From a checkpoint of a small contrastive image-text model.
Model: 3.61M parameters, 40-pixel images, encoder arch vgg, encoder norm batchnorm, text encoder width 192, text encoder layers 6.
Training: normuon at rate 0.0028, 3300 steps.
Rows from block 5 of the image encoder, named by matrix and row number. Each number is 500 + 50 x the weight over its row's rms, rounded and kept within 0 to 999. All counts start at 0. Numbers have three digits each. After the name is the row's rms in percent of the matrix's.
# conv: 3x3 conv (encoder.blocks.5.conv.weight, 96x96x3x3), inputs 0-19, a 3x3 kernel for each
conv.9 100:498556543468485396543473463493557480474511490464482451560605479498488442535526438534546464503481489515495504515489545519473559492489507493435463480475487524466489480576493533518574476424478432510467488480432487448528538497518503533543571563528500513462525424455563445464483502475511520540509495541520511495493497500506489470566619547537518485475466435418522479458509516432455635451621703505491610549457525593446472524455428471511474483454454559546452475589545504391450429455444414503457595519462485540561444445461507494403529507434528508425
conv.10 099:509504505451455417461485466581546473540479474564467513521519457486428518656576553456486455553587439529514434600550514607481543580455568500454478491512505471485473479523511585467481593552479469507572434488454439437419495469493595502454516483466493490481539558478507580533588566485508568510572558497547483429547568507508401469462470482552473505544493558582471498485567483446519486508491477425477573537507545528505490497538533503448601467495551540644454410501423483518409461500477465527488510532451609619511432426534516494437540539462457532450
conv.11 099:503412461484485385533492459407539459494614499452537567390476697458431708569466478482496537515497508515544504598592484550520478545448532487485518489487479493476450483533453470487502478442432481532514531389421511500487544488474506536471521509530522511534560568594595550554473530535447495585459538555582501390519487420520446504491486470569527445540539429532442525456470506482466435471369429509507568549569548440518466417507514474518554565494554544476441487515480567442501545457555474605584418522507469601445497554522466504563464543560500592510
conv.12 099:488418428494495451488495555577578541479439536430474531485506474556495394555495442517525493454513543552508652442545493454587579622479461495607468495498491557469515454583511548499486474507595562529561606556576487452501541551501502483520565509489490443514476541536520609565489505534454470427499444438482579490598534497542511478443455456497562512535493428478578477450463487576459506485515525457490507524498521527418529491505451493557499466450435445424455456562459495495475461477523492501486454538449536437499459516547478408457453476524430491554
conv.13 099:438434449465462515556499591538404433416456486484493454568476396471578549483638501506488472466504578503491474464559636574561492625495445442435486483457459488547606467490563463485536509565507474458491546478515474491495526512509491468461465462483573464472503471532432534417508513503508493460525491383483616497553510504448489524459430443518463525465438468487512487408566485445436515455427508368462522446567510464488529445483474427523422404494434493499520537451480585582546504521537490455504496527439465493524625433518479503541425499444412501457
conv.14 099:482584476588555459474554516521514584494492566514511559506434521509437413531517540593511540412502493497556600572510521597550543543525506538568504531501396591555480455516551511509493430416465559513475489423508540549538459392484471423432449434377497511467460467475490494498413407478432438401472470531470434536514473499452455435576572435557600500535544484508527509477554644553498549539517482533555575530473401462494523576578498539597486546519544520523511495496463474466411524442441478416509483510474529536546471437532423528505427542481417505446
conv.15 101:679534460465448485437446510548601518566573534427428498476509442556466502474481546462500536474517547524558523509504523550576547538457478591605556577558513403512481429504503460559488477507412494418419527484543536544463418571607431600589487534523533530503456527513558548497458527598549559501544432477482480491499610596468497482519480455521493474464431404536529532527550470491471422491590602442590565493580511573562639567570602569502488358504501457629518442643480510575516615543437535529454564464490438530563469438504490596559541686622453651579
conv.16 102:512461428518547526495530500429515490545570557627557566553459458471455466539546478496473451515524550462437478460442419517509508480457525478450472492474430468475490426527391426381463558458424561540549510475502463444475476517476369421398470517538496491451455425479433465465512550517531495416490538449488513537492421487443374449506501508428433415432372425486462472491480484529432506534475499565589482527545484489440487469483505396471531462480526451378482521488429462558392470465537417469392424428401583585619579524534540513503462448438515568509
conv.17 100:528387472565534480508564533472423430472427379427426440428535538469504533466475409447560440471537481419454557507393381431382557416525588465452508512466455478452514462405502423542507467464491486432477518545520485579501607470503486476411485431386461490479443512517452537540542494463530481464491512508528422506467449448536522456515493433490544520487612495481499465508575475419525444408544569487544566469504554565492489502557494455497549555532578483483528496507562537424456434415415443485578611470489495563477507485480483439445549454403495443465
conv.18 099:472535375426522375444526493502584577510545432567419480546567458507556536427441447518439494465501478456455470525563558544441434478448457521481486497559506447624525423514567446473555500537589494442504504474417518435473499513528490523581495473457498489487488417457579490572527538586495562495406511477513483569515505554457535550417405419408437398464517487463461500549495457526538499502480514561560579582405505521550415493421448572542525518492511426438535520497467475435499530541484527484473529429493520526512438449485484528518466477499424431494
conv.19 099:477489474516537544467541563449525502489451455487468457478492483431458459427545448497456507528464450536520575494479398474412477421480486443512485463573499442535542566492495532541534524652548580557511537596493491562586519573583458435462413412404544513431486529489529443539434482472440417472433418402440439443396453466486389461528519519608509493536435459548449462499426483650551539521500531605517525500511384523514543442512519482533554516548539485474458467472498470483608397399518405427488508488485533538471588465474538586603474486551455505636
conv.20 097:443492418479433522403424479495556545443450498444445521501427483435418501526585531605456466649489566623579512497428558500510532485491564500406543586532570490509443538455485522490428560584454513550490563504598451522422476476521443409397426470500474452520458479511523468413582544478438406477407471514494506445497449486514565553526505502490544512503513499459478473522475459525657499482510517460486443421496408516484474510459514580525579533504516512496487482485504487520450419436479457415515503514472464500520456522506537481497483523581498492516
conv.21 099:448461456426474471519579511451477459456515465466515462555499472551554420544518504492512398575490466585484587541561561476519461477453470488547515545538490582491421603546500517478512511521505556516509488364441583467530450521516436436521504544528457474437539473456509480467446515452491494528508571534502499532461569507605553533459394460563489546503465452503489503477500499424451456517499508546553568581557547500474418489498518581435496451440505483476511584523599502463483424529512407501525448494474442475487505511576502478432561503473616573640
conv.22 100:524502567545454651560477541522471470537523557453498594521580426459592591518452519555521445454480445444458532498432520521482437521520474345503542485518537510499504534524435519413515483499532478536580453555586498533505549584489461482476486497530508426414445448561477508544459525553509480576470544515518569567462447448516505492535507525508503431455470494515511570484433511501470455532475495484566545488511444475554470466454346556510452470459511506448468448396422470515506474471474444481494577518600505508464519434521474453469529477434584549509
conv.23 099:575533549537567511563552499525503496518482425471515511469481518409588486540519524423443516520404490555521462547487484572478541475499489478503624448404571458441527453497487481501534517485460473493602474462526483525563517491435488464519440401472506461504463487520532543565494501500477436474487387494551444338591377377487475545570538507548631473491489424549561460592513493545543487454457510401448519412473465533519480491392426556464481572501436464398419481421435503446426497452402543528511519527545508486430541474491484470456529536517509547538
conv.24 101:537604607517545609512553489457464513504461413512465481501475481545531453511605615533519547552462436503463438469480548466500523563563538560513400511458474419398520533524506553531532493490548552496450500488430494472464492450365499449439518399414488511439504468442508482412477485502492537572563535482486496565556558551519475455518489455523482464476456519497482561461498505480509544492481434468468441526541525513456536519511477507510499543557528560499475516437424484534576475435438480476464566473482560604600465499607507505469537563527488409378
conv.25 099:475485500517494535545531455463553537532471408488522450404563489490606579552588640457415457445477466423512508446493471508524518473549486492484427490445480514437452502445479587512443529493487496499432523458523416408553509462463486467446510513535536508505572470476591597491486484421471430450470466538561565573480536597445541574502501497536586541567556488534504550502553466452436462453497439506467437500490543433428461507398445479427383525502503487479446545506411521510517485511557488495498471402478490473562563512462425478464426495476458510473
conv.26 099:574502546527572511507469474586556464540468443480525492464471443438464453510473502520419421513445509476445452539586428526573506520462509418470490428401527433431515515518550459508475441470516573588507522588525448445479480465496566473546505527524509507479402448589427575646550515489556513444547452472473453505495451557524494609468511512488464552521473553466425486482541490499564538422485449480433517489553559545494522452499503459496543461463458488490462469495565446533487510507540505526532541584596507518504488473450507479460472444507491552584
conv.27 100:492480566456530454440515442473545543489476495369415436520520464500611466618628452475477552511456488484495494491492485423371481387420527559537523546483454500565450449436432505412482523504490449537468536495489434482456604519551520506595476532537497449463445443478542489424579516519447494551542458476495480437547453533517478472505489510510439492476422479551494535516494525448465476506470533508459446511487535523457413471523441567541554527499534587559509605515523481495522440502529505528620435521510408597574403461458426482571458517572522489508
conv.28 097:560534505420418459473445470514453464461387477481455460521461541447450562473557598435600535453517472418493440522403550538443519502394547482559439459486487439540589545495507572514474553508459435433431435498510434490464444496495434403508410424499463534478448490458504471498518499561469498550484442544393483479428492405450522524487486569494545513540547488503523551617509470622512479559550525462569440604481420497553466530447491530508543434456456454486504483481588430425475454461496494461579470509475511432494520461519424452463461518506462473529
conv.29 100:440474503429524487428497488428551563525464552516528532514479443432502465528518520506741385647703399504516584532461491490533509573486467458483445541562348492533462524558473567520520457465488498469433519575548463433501472471480532467446531473467415524474485525421444508440479455516426454445410474504434483611481635553591441453449447497522479487540511462485420460474474457465439491484584497424389471497422546465463516442407528483494450501515449451414480505471411417470505550411435495505556521500587542504476499412470420437493399444499481521483
conv.30 102:538475512477516473479514489515438440556457401514533414456495458471508503510535464521567537514570526562439543465417472488527491550543464449522485533504507562473476460467440450502546428503485511523555513374558534463497501535498494506530491538457509489415546476519548426513549541526540490466462522582376435655464503546531502551492572451490570529431505577436520534513571521507451444502518477550494478556498560459511521448570512476541517530567448474565477491529508576518471524460475499454494481427484498493433515543451531439477430463558458501495
conv.31 100:447424513490469441482476434562495493609565520539538479432549557460485568568505471566489538564406515484428510486545511557439530515461557577425453469548627570436418573544552505508468482502598546518447596616530530447533575516541550484500524567444508512578507477437458457491528548494475466438466471531551514511447492621496530513437495538411469516423543496404510529402522494438502540398483449444511474447488487474487469470547454404478504462395493524498463442536464540508500472537464578547432421407515452524520534556457546527490418446456542504547
conv.32 104:446492459476649463500550437492440454491522424481571435585410490493466491507493519537480484517430511581502518524472443558432480469465489455554408380487485485525463461474477432449491477492494406506495566516501539514493463564486421466471435479445537476444475529500475531545484437461487447458499472496540486446510476520486489460508464470614495549622502453432571502444457542536447532421414524576515539558431527555521517393453429442544498502510477444500531462458473529495471485546539443537472502556474452535460521477596516562496580512570523545580
conv.33 103:521532480488479529464422471466481464499478540534569544529571437471537511498504491549484472464460494538505552509448482517427510600504479459505512512647564530559480560537505498515427501420507513442558461481533527523505474482458460495495499522544389516516478484537467492617383456403492495493457506551446426540452482472505440531454493514522419438502378384534507498536588570444417543552571462496510523464526601425510594449563524498617588496467411455491432458458507355451522458487505468563553513438438540557580555523603418424520483424593523504611
conv.34 101:543569536440505518466454505525507511526627554455532553508503534451503487465591459474415489617449623539531606422511484500481507517507513456520505456433409455506516489603590546490491489515480500470558555562560455464500487478475489475449434465441486452523420503584499485542449518477432480489491543478476495410584506494496448542432543536426520540491498455476496519524489508513539481586429531497486515491534419535500420558527471475506465420472496503495470488505518430550466471461512547444475425463482521490515452600456500490479497511502503469511
conv.35 101:516490432452436438473496513534518477570553469563541444500622505535516518553524519555517542565552545538602513495454469473411515458365513498589644485459520494469489444531505520474484514546512532595506497544495526506576511494459527449550527564500427487485421498432516509541411485442474549469545535528579524450483453465492512485560509467514445399525448474494397423489517476538498503440478568508530497495534483517480502477543554479497490472444497412444469387467440457467470492498568506534494476509469470480501561415498409444493480403494538481517
conv.36 102:461460475417441530453398463558547479475480466527476407484471509439523529349461458457599574499500528498532480560379423620481472618485473518516565525480556457426509479558445515504511470456457442408451502469467452454475567413374598496403633629533583480481541540411583540435475412391519493350622518539544469504521510494448539528473502549438414454431409533514484542557474551488423509497459431539469458526492432509503527531558509478521523493490544450552503460518535470487478497411512546480603458494479608523479543540459512481433544505481568521458
conv.37 100:502466481518568605660595507482463462491520427503495432461534485427412432431455405465520496535488507510452518505537547466474504479483492466450484486495508516517586447457465462505453531522480554524575477524598557539618494485483511535531525519498531430461454486450485515463490494448569555540483479491507545462481536496557569536508512495509542484487467513484514515421476439372428453523555583531606551530601539504500545456504498440486527514540486435466469403425490439463555470432526568491534491464553516559472466465510456432453416426451339346426
conv.38 099:492435470447445512504500523464495445537534510379541636521530510531504501479474488409465526561455422566468450498448449471483481490539495483474544527374379493473449509428558540478516460460564499431451441431545498591450434469533484534538501549562531515511683489508532437418455531498504482593480506515395357484450570492577581371487458462509549429513476423497474540469466491429509506563548453525398464410416439390511516538497595529472533402512415420453412555473423473479458464581479486528561526463476469451488466406486511485516560523464563545396
conv.39 099:509476472513478471483495528482495426403428518425500628494442440397370466450485422502399452538516438506564452478518493399447495464477410549523473500538449516568505524541440439467510555515530506513589527473502527557555528551520437506508450429489501425398482440441537497464528507456576534536479493550430480590399471527405427575457438409514463470486537562479483484484496521502497457525488520520527510525544446563524477543544427589685468441442495441526366544536421511480526546577540483525456487561496477462483477451483538546581451499461506524541
conv.40 100:428513423474414433422450490490510562417467506434570560497551467493502477484543603466564638569521551670516601485462543513490521480537520498506483579546520502474458511494466454436438546435476491432574629523405437457540423536504442515508458495448503460375439397453455472463534505497454536543441496505457487574518610610539546450519508484514504420549563486491533400513473456468470434557488497523438550476544524466419537473491505432458435484511503476495546477508553516558459407487497489450497503537549520471480538541449448474544445472520477511547
conv.41 098:396475502466495497495520484507516610483500535558479482587452538528468482456408520491518393511643464489551558478422464474471408490519496494555419417518470480461486494462532495444532474463494464507489466611557515533495568556545506507479494375410535507417508508524420545510435497554554454540544514490589527444546484460494450460420432442421386387449462523436501481430430469549462472503509431391527485396535488556529500483590508436477425567606562628563523565571510509490464625499528494494521483510634461519485442538483582581502516509477460409431
conv.42 101:548480525530518498495452490493499546483516497593435491525424445526443474492556500459518507496809524524571595543472486483471408508445386558555532501492471541529486523462473511510431536471490539520450440522550450464545613628577525507498504460490512417465526413437505478415576509503595616523498481514559459538511489516494536523482500506438477513490471516459456415512409410563441483438577449554613454555498457518463555471416484447431544492560558527506495464511458508522543513568519510462552513479493475459497474509535526530527483487516487459504
conv.43 098:515516524406406438452476530534496522616549588556531525490524550547567553527522544510495500477427469527497509548489508432473494373472476453469498476522545463491490509503457509589509491498477455521529430457489411462535602531537600548575537522513499489465443473531441458458580602555505496496548548562588571501489527572452532463441533576421506508416437474443482550364423459439428452497587590534524558479550471437450438407422437500482507502515559421498506450455468524482544467441419511477435504488508605540500397327335546464450480507484445424426
conv.44 100:457394467463498497550514512518426463437524482536548559551422431473435502462531526367495558391507546486524444464498526428407449483451455481500504647496521597519454534467517437531554535543586603479498532528535508455532609508559582583551498478513448494540366464592422495548484611493462563550501500467501453497502470539488512435410432484359443445403422488463462453475440503500510390558606529476582446569575450383477544469505441520464502483488480530535446483496461481501495520542482485505464532538486473492543499481470444503518399472503388507502
conv.45 097:378464438514471432466446436434530457441512452513495560517441489541481470479461491513504410448423468502450405478498454425496493482538521515441516438511593565628484480583536504542535466608589557529495590539454551613528567543566463540462544488469438431468424496459452470517453445468409465462455545511528462538444466460426500477474441452516557508472511544389373451492475529598450433521489504606510471502440512459379430453432509436485512468510482437405419433470384422514575471395538447425543435451499566536512563515489496422537335422479378410541
conv.46 098:512543463512511457524470410487474498490406380407372474470510420428498424481478436601521430528498500549468471503506503500435458390509471439462475435510589459545583480443497445450470462423488553491522520575522462464436474558598554597609597514443468526486501500500489503457445475510544532525525489485415510599525539525526598428431552514558566513471514467565472544539504532534536479488465416481491356408560479512523489533472429508460409444405508473474479529475462475471491451535454535511469461457524605533480559496501398440434506495432524509450
conv.47 101:444423531479452455473486506500508503440511582483467493478512538511566534471495559457457542521487483518506477548528490436499452505363412502508553415575506498626504460531537507449492557524519402537462499543426499515537443544471469521529520538577468582499459511551523496510504394493502423472475548520396452528452491533493506540488529453511425452546489556482509520479477469521435446537490594454566525415520555467432435475468485498566547463462535604470569497451568519501525448489480417520549406436459431556541487426472484507485464401554484473483
conv.48 100:503474513448413535469548478448522506543519465490535505487522584456497542428540593564442453573451511436527602488500478487494538586615494473494509484455546499463470516583477536495482479621509500466459609447405515435435496462516469507505487496486517448462590473388543440513543586527463483497547525494628564523602454489500529494468427511472486495430452506530449431428478516531456497385515521448550548501598664579537480569465470461458475465519643415581624515494614539453464476403475483481519451555419480511570523559547471451504551529494498464424
conv.49 101:506474543450572591398466407529527482523559523476564515497518481454544450498509510484549573580571472518504484537507561533497455527494492444545471516399507448511611510474495430454547510567565513505490556517548492518503480477486540458447433486449458433547497449590516438549508494472528510488450581528572433451505451472484493565477398443475459497475506504558472431478463477500517520448563584493708570460533469536508461465375421506431476518457519513441438512482510534434459498480475514485469473447449564498476512474486470487509479500462488484485
conv.50 102:470493490570450413585452429481489482456517421394413459495439486542491486498516507505499560564520433634493433393427486426440575385492578527495460432441456526509440575488578536519534484467513441481500495467473573498484536465411507446375520510412467504539464500470419496540604523442488462492457396483474492596526525535553710558370497528408521595500497558487523546448469500502471554530434491582455406562469455500516526545443434503502473565521570511451473469492431531499510460473406546472523458502458492488523489487455597518508546424437519468433
conv.51 103:554499471471464485466476454446432443561688663603569504523522504452500502523494594526460590471463578486463483510523619556608521524573416540554516411392469348372439473444472465481472463477525485436479460528488520528497596522433452476419469488429449482414532487492388453571475517415581466470448554492490535493507423522413444491448494518460490492537519453486476500441485511519527513440509452434480514520496512500534445521457442518468472645611522619527526489430463551482508501441479455466480576468576551562731526623437504516490544483535568509508
conv.52 102:525501482528460461533514453538433472585548524544469497537454464522489452487523432439497538396492570461579443603433520489489472490467464446467551495469480464454496392477458533567527496475423609520593509533532455419542554485430480512454567477438518423459498426477551455344499575553536470510497489452581464370478424508519436507502462464494458504534532551494441408518527466554540541519502474482506405543472464493415468594528496552458553558520439484486476490471452486442426565443412543540387498548455530563477550506491527475446603499397537503428
conv.53 099:430488451506519511494467402416506566400553540499548475498487409577457420537603422545428404583470498547468463490510581464485552470393492465465463473421439543509483451532544465489515459497483491444473525439469474515496515590700495586596479561504554497536474501530552536523489471490490378473516427470494609679548533630524486661477459521438485478410500504445455459486423494570501532608432538604486533552431465506480458488472443526472467419474523496477520476436577485578506479558537466496587515409479554460458462506467472489549472495478429501568
conv.54 100:479459420497490478446466495494562538484494488435463471486535528516551422462517484450471527487470499457432514507450504559517467502425414506424480489471478518511541537537615577478459565529541474439457451449392515576550549540522634609573516515519556613584489513451498502482361500463463548471520573534487517557526456527475445447468470435511472402466485415451512468445506534473547523469470490505510500519453484537573513471465525506517473514412505559463557498459552461544525559532528466448450485563692445476611471507478616630600565544525439489551
conv.55 101:469493466496432479504486573633440476533469526532448513408459588478484562483455463471495532557475557448498451534439439449447533551444545514443518527487460504491490522451434484463473526499495547566666460431486483561541547561527503504455576531563541489459515492537469480437478471463505550452436471470518474432545486568580517546427461455480534482491472472513471492534640560436463594552464493448562430557555472547484547459487689474480544472592483507581488460601487521515472541592507546521533441507578445480483566559575601569587577527539511527509
conv.56 101:520411429464478514462530506445465499442454478489488442621563529608446485559468508532539440490442498653502563523510542505487451490515485445565570501516450428474479475440571402385609466512646586514531485509553411452448528563513524497459479491533444421442472430544467492556461403368484449477543508453476476439440570496451454377539446428554460416529481498533459447552524414497523427598425472665502574611594598502609583520571462488512463598442428600429498603470575486550509452459462430479500407541440502549487516546517533493461524516512477463490
conv.57 105:443504458643468412552460518423556553412496530461478503394503486526502440592485492534546486527473475451358570511485533477528499520550464605425434493488556584480444479556498591513468547425495451429438480453482525489459493546632436478593400439479512508504592549543495528455444512466501506472496538453451526592479506503495477391495501450484513443453456466564495446485448442428500461532448513502454523418506560536552438550525493523443401526530570400513544447455436564646598561671575462493464421437603463407492480473503543578650500570600336399493
conv.58 100:493518491535472565492454488508584466487470490485479499479474485497424537555494603547455537686541493639551414458447408471565537484456489447476425497415452482496541533503493558506449465470473522454465582532492512598527536519470529528469515474486584543532448432426459430449560494476510566530500565624468610496636605434519395505493470464473542503478494561538447526448536537497551491535485426402482500426557540533574502533584490510517476466510534434421426527487437556529499558485580483502473494490472528487471571490478578563546558561506556568461
conv.59 100:385453489448420468507456469479510521453479465391456514474509451469500436480457549507453460533410455431421499590555472489573490504422558475497397529522572550566588524624462462454475465464483561645486537596526513478481499470528500486453558425383452536551429529449473566436496449506531477515508515482521488555458521585509503486497485545456451521429484520531447446537476525524546501518507445587503439529454413490482463483587472484546632500406477567432501480503482492595566446495525407520547518512455506479415456524448522509540485478599479491535
conv.60 102:465613449581492524475493608519505456459445466472417509478561526676535474497529456525492485473484486480488494505490470379486555427496548397491478499568565552477490486512453444508502517588474524459484549513457499506504510539521565490496560497484443517478481530453482467451458569461550544467505504484478435542536542538479593548547489543516535506481476490532604517565557524556463451494490481564454364533521514474439516445466566536452471475434515466536547474585575527460549492482490564490471467643599492488509478479545573469473515391524477469487
conv.61 098:503580543539504540505492560555568546565487458485431395496441481581510543589475513442552520591570526586594592461444524493473581387439494405432479514456571582427533486527538491505557509514502495532494468506523483447523425540514544511516599510479472500507470468391546552482507413411508558429505536487435456546465467491599520479487420514407441461388421513504497529535521404482520421528504493497538560542597480497394435517456431496486466544544467537524515589601482488507485419442502476587510587657476601647544500533442574474435546493470561505454
conv.62 099:534540655539504508549471402474505513445548498507508541484516455485645513585565513521525522479504558486526535511570475492452557442502541490455544481561517561480479502472504471556496533539422577493510483484560558539522563463473508458474442451481422421606437474476461461480521445454483499490463409446417487516429518591419502529470548478467493524442421462443466541502494519403481490549560424467536382480558470474418391475435465527603511508460451534523474513556535498534566518484482505524478473444539453458486470542491428505429434476512478497514
conv.63 097:497481549477457461464492491474454495480506522527490541564426482655515491553469411612490445532447468547524526557544568560457584559531531504545469485451497451472464542491464509465479493496521525507571396421391464445529510506526498497605516507570504584436496504491440487516413484451472544543563594544459485494513466554529510541483454398462500453465429384556487506578493494505442452434466379470482499481558539600496589574463529433438427479423430498465444525467498531503486520506483489498528420523503434469561563626521458479460471503489502537462
conv.64 101:510461437501520510476503530409491483518414485469462475535495478520560528544492559494475520546517482399490508481421407478475492447433506496635616507526565550562546530403447530477503479449411424435559519489527545493518540509506492467466455534513514452530555432518483464452470472429540488437439455513451422419572420442446531472551499474575436462571531503453483469522406504534521473503537507488480471547450513447538459453459418568371502517508493516502520526521474515484439454530411518446494566509593505495515547566490529513414512455431545540541
conv.65 102:467625564504526509527472419469519459404482440422478494469547452457462534501512527573531558488460556505493502429530504459543534467504590497551478517596613452514514610522551417399543408468499479476460473536449528496611515462442438502488463465455574608559524579624433443621481450468526502477489467479473458486390454517412552499411542545474509485409473536438430527447473496453446446516453541438424575421421521394444451475412402511439425443538520544527533529463466433423463481503494537467495541445522479486451537436389425508516404441473484401518
conv.66 098:517618555532453508566479548478482499496490467495518426550533431556511467514455583644533437526453464438553550441358509475562413506568438487521443496540670539532495567542495568480400553472461516590517507545515483487495483458539454427457568545513522451476493485488546581505501536600537561538468547492447414449503442494477447553469452430479465455524529491473457484469444459508500503536553548447496440472544436452478498437591516482496513482416489507489530530520521377438551415408475491500473507473404536442492527492533385413517428422514502429439
conv.67 100:492483508418526531497482529447445468488442426497470562408467465573440428693514424552503422541452480435396494505557598506538497561500475465492578424436454442448505440594524417511527409393511474493539429491562507460514419500450455468498532492509514521504606535520584396428455519471496476475555468486508541545517527534529466513531482531520497464502485488553509507517608523452575551412529445416470494427481495496482456373535529433449502558483515623493514510418470531524471514517478541609552558479464602526533471484474428518460560509460526464438
conv.68 101:430427518501504583493495510629534455495478441442471569499598477416460546418453560379447510594584532549565477554480468409462506508495519491474438445437528528563542533565506629567452546554526505480487469565493575554451520493560528528465486482423468483578572536553500510591554444547515489568535506460552459585516491514486501454489481487447481447458448434471475472478490526476503395533470458452433433519479442490515459465495458472463484522433417440474511417559560392446464446460502461543436428499487584605465489402482480507548485447488436423504
conv.69 104:415506529472534549463539509409480454511509528527476458484444433512607485460458366428546420570594431550626453441454493460466452467462523521562552568573550447500553458464457581558470484458478540474478527517433423508593580470482457466449475530497519525516527586561599478413457393465526571613485571502466416479465587539451529506557564513476442503544553508518500462473480577537497515584609412432491495490471496428437423424539529447461529513530559488461478507579554458424511477481534510514439465473469461435507497430437459508480486511448491551528
conv.70 098:511486469427489502620468506429439502505465537505513513432537446489510486438466529477588565456542579538543544467436402511499483497515505504497489554503467463400429483504530446546532528515483467496549466463508498437448497565519563555409562521538488481445458453426440465409415513511465491525492521529487460497532580478597593438442507453515560457542573495521466462570470437553377436503490434542523490609528460505426451516474415502487436559543490474554609481635660527417455504516494510453486460430425531452400585525491566489465504456419534427406
conv.71 101:558452487539540468435473524432408523552422425516486491465520519553554543550443551445400498505405413529456392536504491572547462436507557497686491399473499543516592421521461490462427476547487605464463524597529530533431539526470519486460573534519495500444494487483542483549492416358477440524476515468476509467426538522581482505492513525535557518475466540532553567535505537576487445425426504545505450421462472532433520459513468470510522465478432461491509454448519516498567505432517547504580473454497475535464698546546430481507456410480525466482
conv.72 101:419432441472460505472524559401497482416454478468548506465530537545557529447430479437564484491529521441532460459406532458421414459503538501499465527461497436411508484476515485579654564624450499453442479467466480568411507458520497377474489515471495495490408596477436605548473511522459459507483450563510449443496434502551473484466432472473456445562583479601482493524481492622575541442528383405476440457518458507483460478586504503430489529462492530513511430480452461494496429447479497457513608565582556465539558531548440465440465532463460481468
conv.73 102:529518485471406447465473468647611561546494490427539514499455469592536405502498578462398488468443460529485471648557515451439488462541567467415546416389413451410435502458471465551519481510522511433492456444476521450440536607611460540581395448493428415449487484474533459511498505476491506489520494586471476462460513489577540468492485438511485421469501448523473482507483488523460559531634607478517515481432484470513495445521543466510591504521434483553559513508606480491556498532483487426450674698661381451473429402653486513466474591574467483460
conv.74 098:506535515431479511507494430498457495462402394435449442625544534496560493448450453436523475490497534494509451388512596374446516452513543569483417584580455481532464353458446473477447517459552552464475514473411476454398424505531435490541522519510433465547465413524454480494471487523533508535580499525442414484452498562508492555388365552403381534440450558506426442466469474434484447516504457539515500542489497511450453634486431533496427610500483543473520514550498499469489499553475524527522524475462600436420535504414446473508455497527507480465
conv.75 099:549422465458410518514482511537501475489436430416440463575474494574531479437500462527514530399594539531493481544504550466445579532486505463500540572548536524534582462498472451539390475526481583526456475518661483490455500420449519406503505450507401459537491449559460506571499528561571504492531503487424477532479465511527484472514457530564509503520461517531540524494564529420465460445572488489462464556561412411460460447402468444499458448461475436554530440436496439536514452474481440412517466448480475511505442478493532507541459641629505503505
conv.76 100:448401434513520407635542421482505491499488496563518439424469623566513559502468426533449445450432449460535437526470430559482447529449460566588397510510518419489508556524470580506506588593474503467428466477410491507522521590550478514533603572545622584612558603470530534454414452481498552439452465465463442512403374501451532564603544374581505452528454456488500437464457450556543440517514526678537506566451489526508529451520503474540540481452537443438431508525564402516454514512495472465480530538431530462515510512476578476545440496525585501603
conv.77 101:582509500536536486559505436506526461514522540506480561449477469515488551453468470494586500455497468415483460420462502446534412456575493480540432520567562466456476476468470548472451499418543529470547566562532516557463525562531510486491456431508527472455519462435447466420484538524515521587494566610502556495447503498506524444476452444455498438517486371516490489450513503444499449559505498559477503514436498468482530492548555532561587550469485607499486509538485527583557565515502457529533492489445418402518472458465455399468540548580520543531
conv.78 103:601587551485534488552604557509490490516464464521464468474472474570467498611501442522524531562515487540415413575507547495431446508498498506484524545550479481543550534444449492517464446432497585543488484453476549520443516563441556598500515479472543569542577518421480430441554463547552490449459471487577544521572477430424437470518532575495465508444441448524512471495543508446514433534430489523478493614546509378431475548387513575501489451459477474483456451466424544503508636529473492485427559534516464488471537467474605559533577489483486419389
conv.79 096:541522467505531496436500474617576519585518491468415447513567511470530482570573473505438480489484551488469445593462409589516504492552492607566537476507481483445478509416451504341461450496401486443421486500531509548499494470565459430468497510507547477470584489403502530449579540571514498547452579548510412511471493549517506492483438432471371471460426432501532505467522486467447479500439498554518430519540533644555547535512478506531465565481482525503547434449473461499536448590482468468501498496468523470497489430430562476482485456469499401479
conv.80 101:461415462466458478432515499429452502481495501487517544443498389539509457639543514449547489539510504523470522502464518561538560567592576465505548486503584510477510517438493510423483497484518527579549493544486546550466520592587492496489538484553494493442448423446478453500465505491451446489537456456631529516559482535579498498538561519483510456525554423512434478510443473496545466462572471465632489456591456505500465460440469471516564554552467479418427486630523594553565554552576460591527507503483442524465544498511534602561438516511463516591
conv.81 098:550443557536539520501499442563535442594458498478482506515551563470619531512555485492495543568530426552543480494495481469436466464473484497518459466522535528519423507474488485494475463456464495408489455497532440436412486510506486467456501534550550486548499500513524454420526497472507535545516493523439518473407524450491554518416502493474506486499473456492502546583508490483426474463523532563566596585533533460604526474509488512486450387378433448450476541496520427487501439381517473454514399411426549513422599506529413486477509519478504487497
conv.82 099:490549488576548548466591568380528531451543537510509513472508500516464417542465467464464438494450468548468598476559507492600632491482595460516641566362498443539500474476506441538508435505416553481500567552483557590458510483484516578511528468463512565526402444495458529476403461534483590612536544535478479455543541466528567498480477505404474608408454528434529502453553446467535482508427452512513442538490424457530495461556530464477454430467491489466455424513547431462478479559553501459535534587588477518534534519518460523491555539523511508573
conv.83 099:485414417436413453413595397547571552521515446519546563459472508439471539506497569473445491441461474472503514489448482462473484560452508566508565518482476471495522480486475575591570568568521507502495416489451422512512517522515521597478567550557519501438505476474484464419458518466471472429447430422463474432494530468489469500436441498440454472486459508500543508512624459532555442503470514480547489640485425520476468536461512595522505462424457403440434462495469444409411575452468496450465473483463507514451510544542596599485462453459475414478
conv.84 097:511495435487500468528530526384390430443536543457485571480429481484565451523568504554478496475554541393497527504579583490505580465490480505531643537508450537533527501493512573612578562534548649593526487513548405419420486472518458494545463531546476429571495517552473678501392438499436422567452510502514618573498464494454435594497463507486457443470496502458457514474524557430472506574559519502554484527478378440518520497496562464528481454401487455420463451447609463432508442534492413554600473455499482493578494504473416428487387448575370485672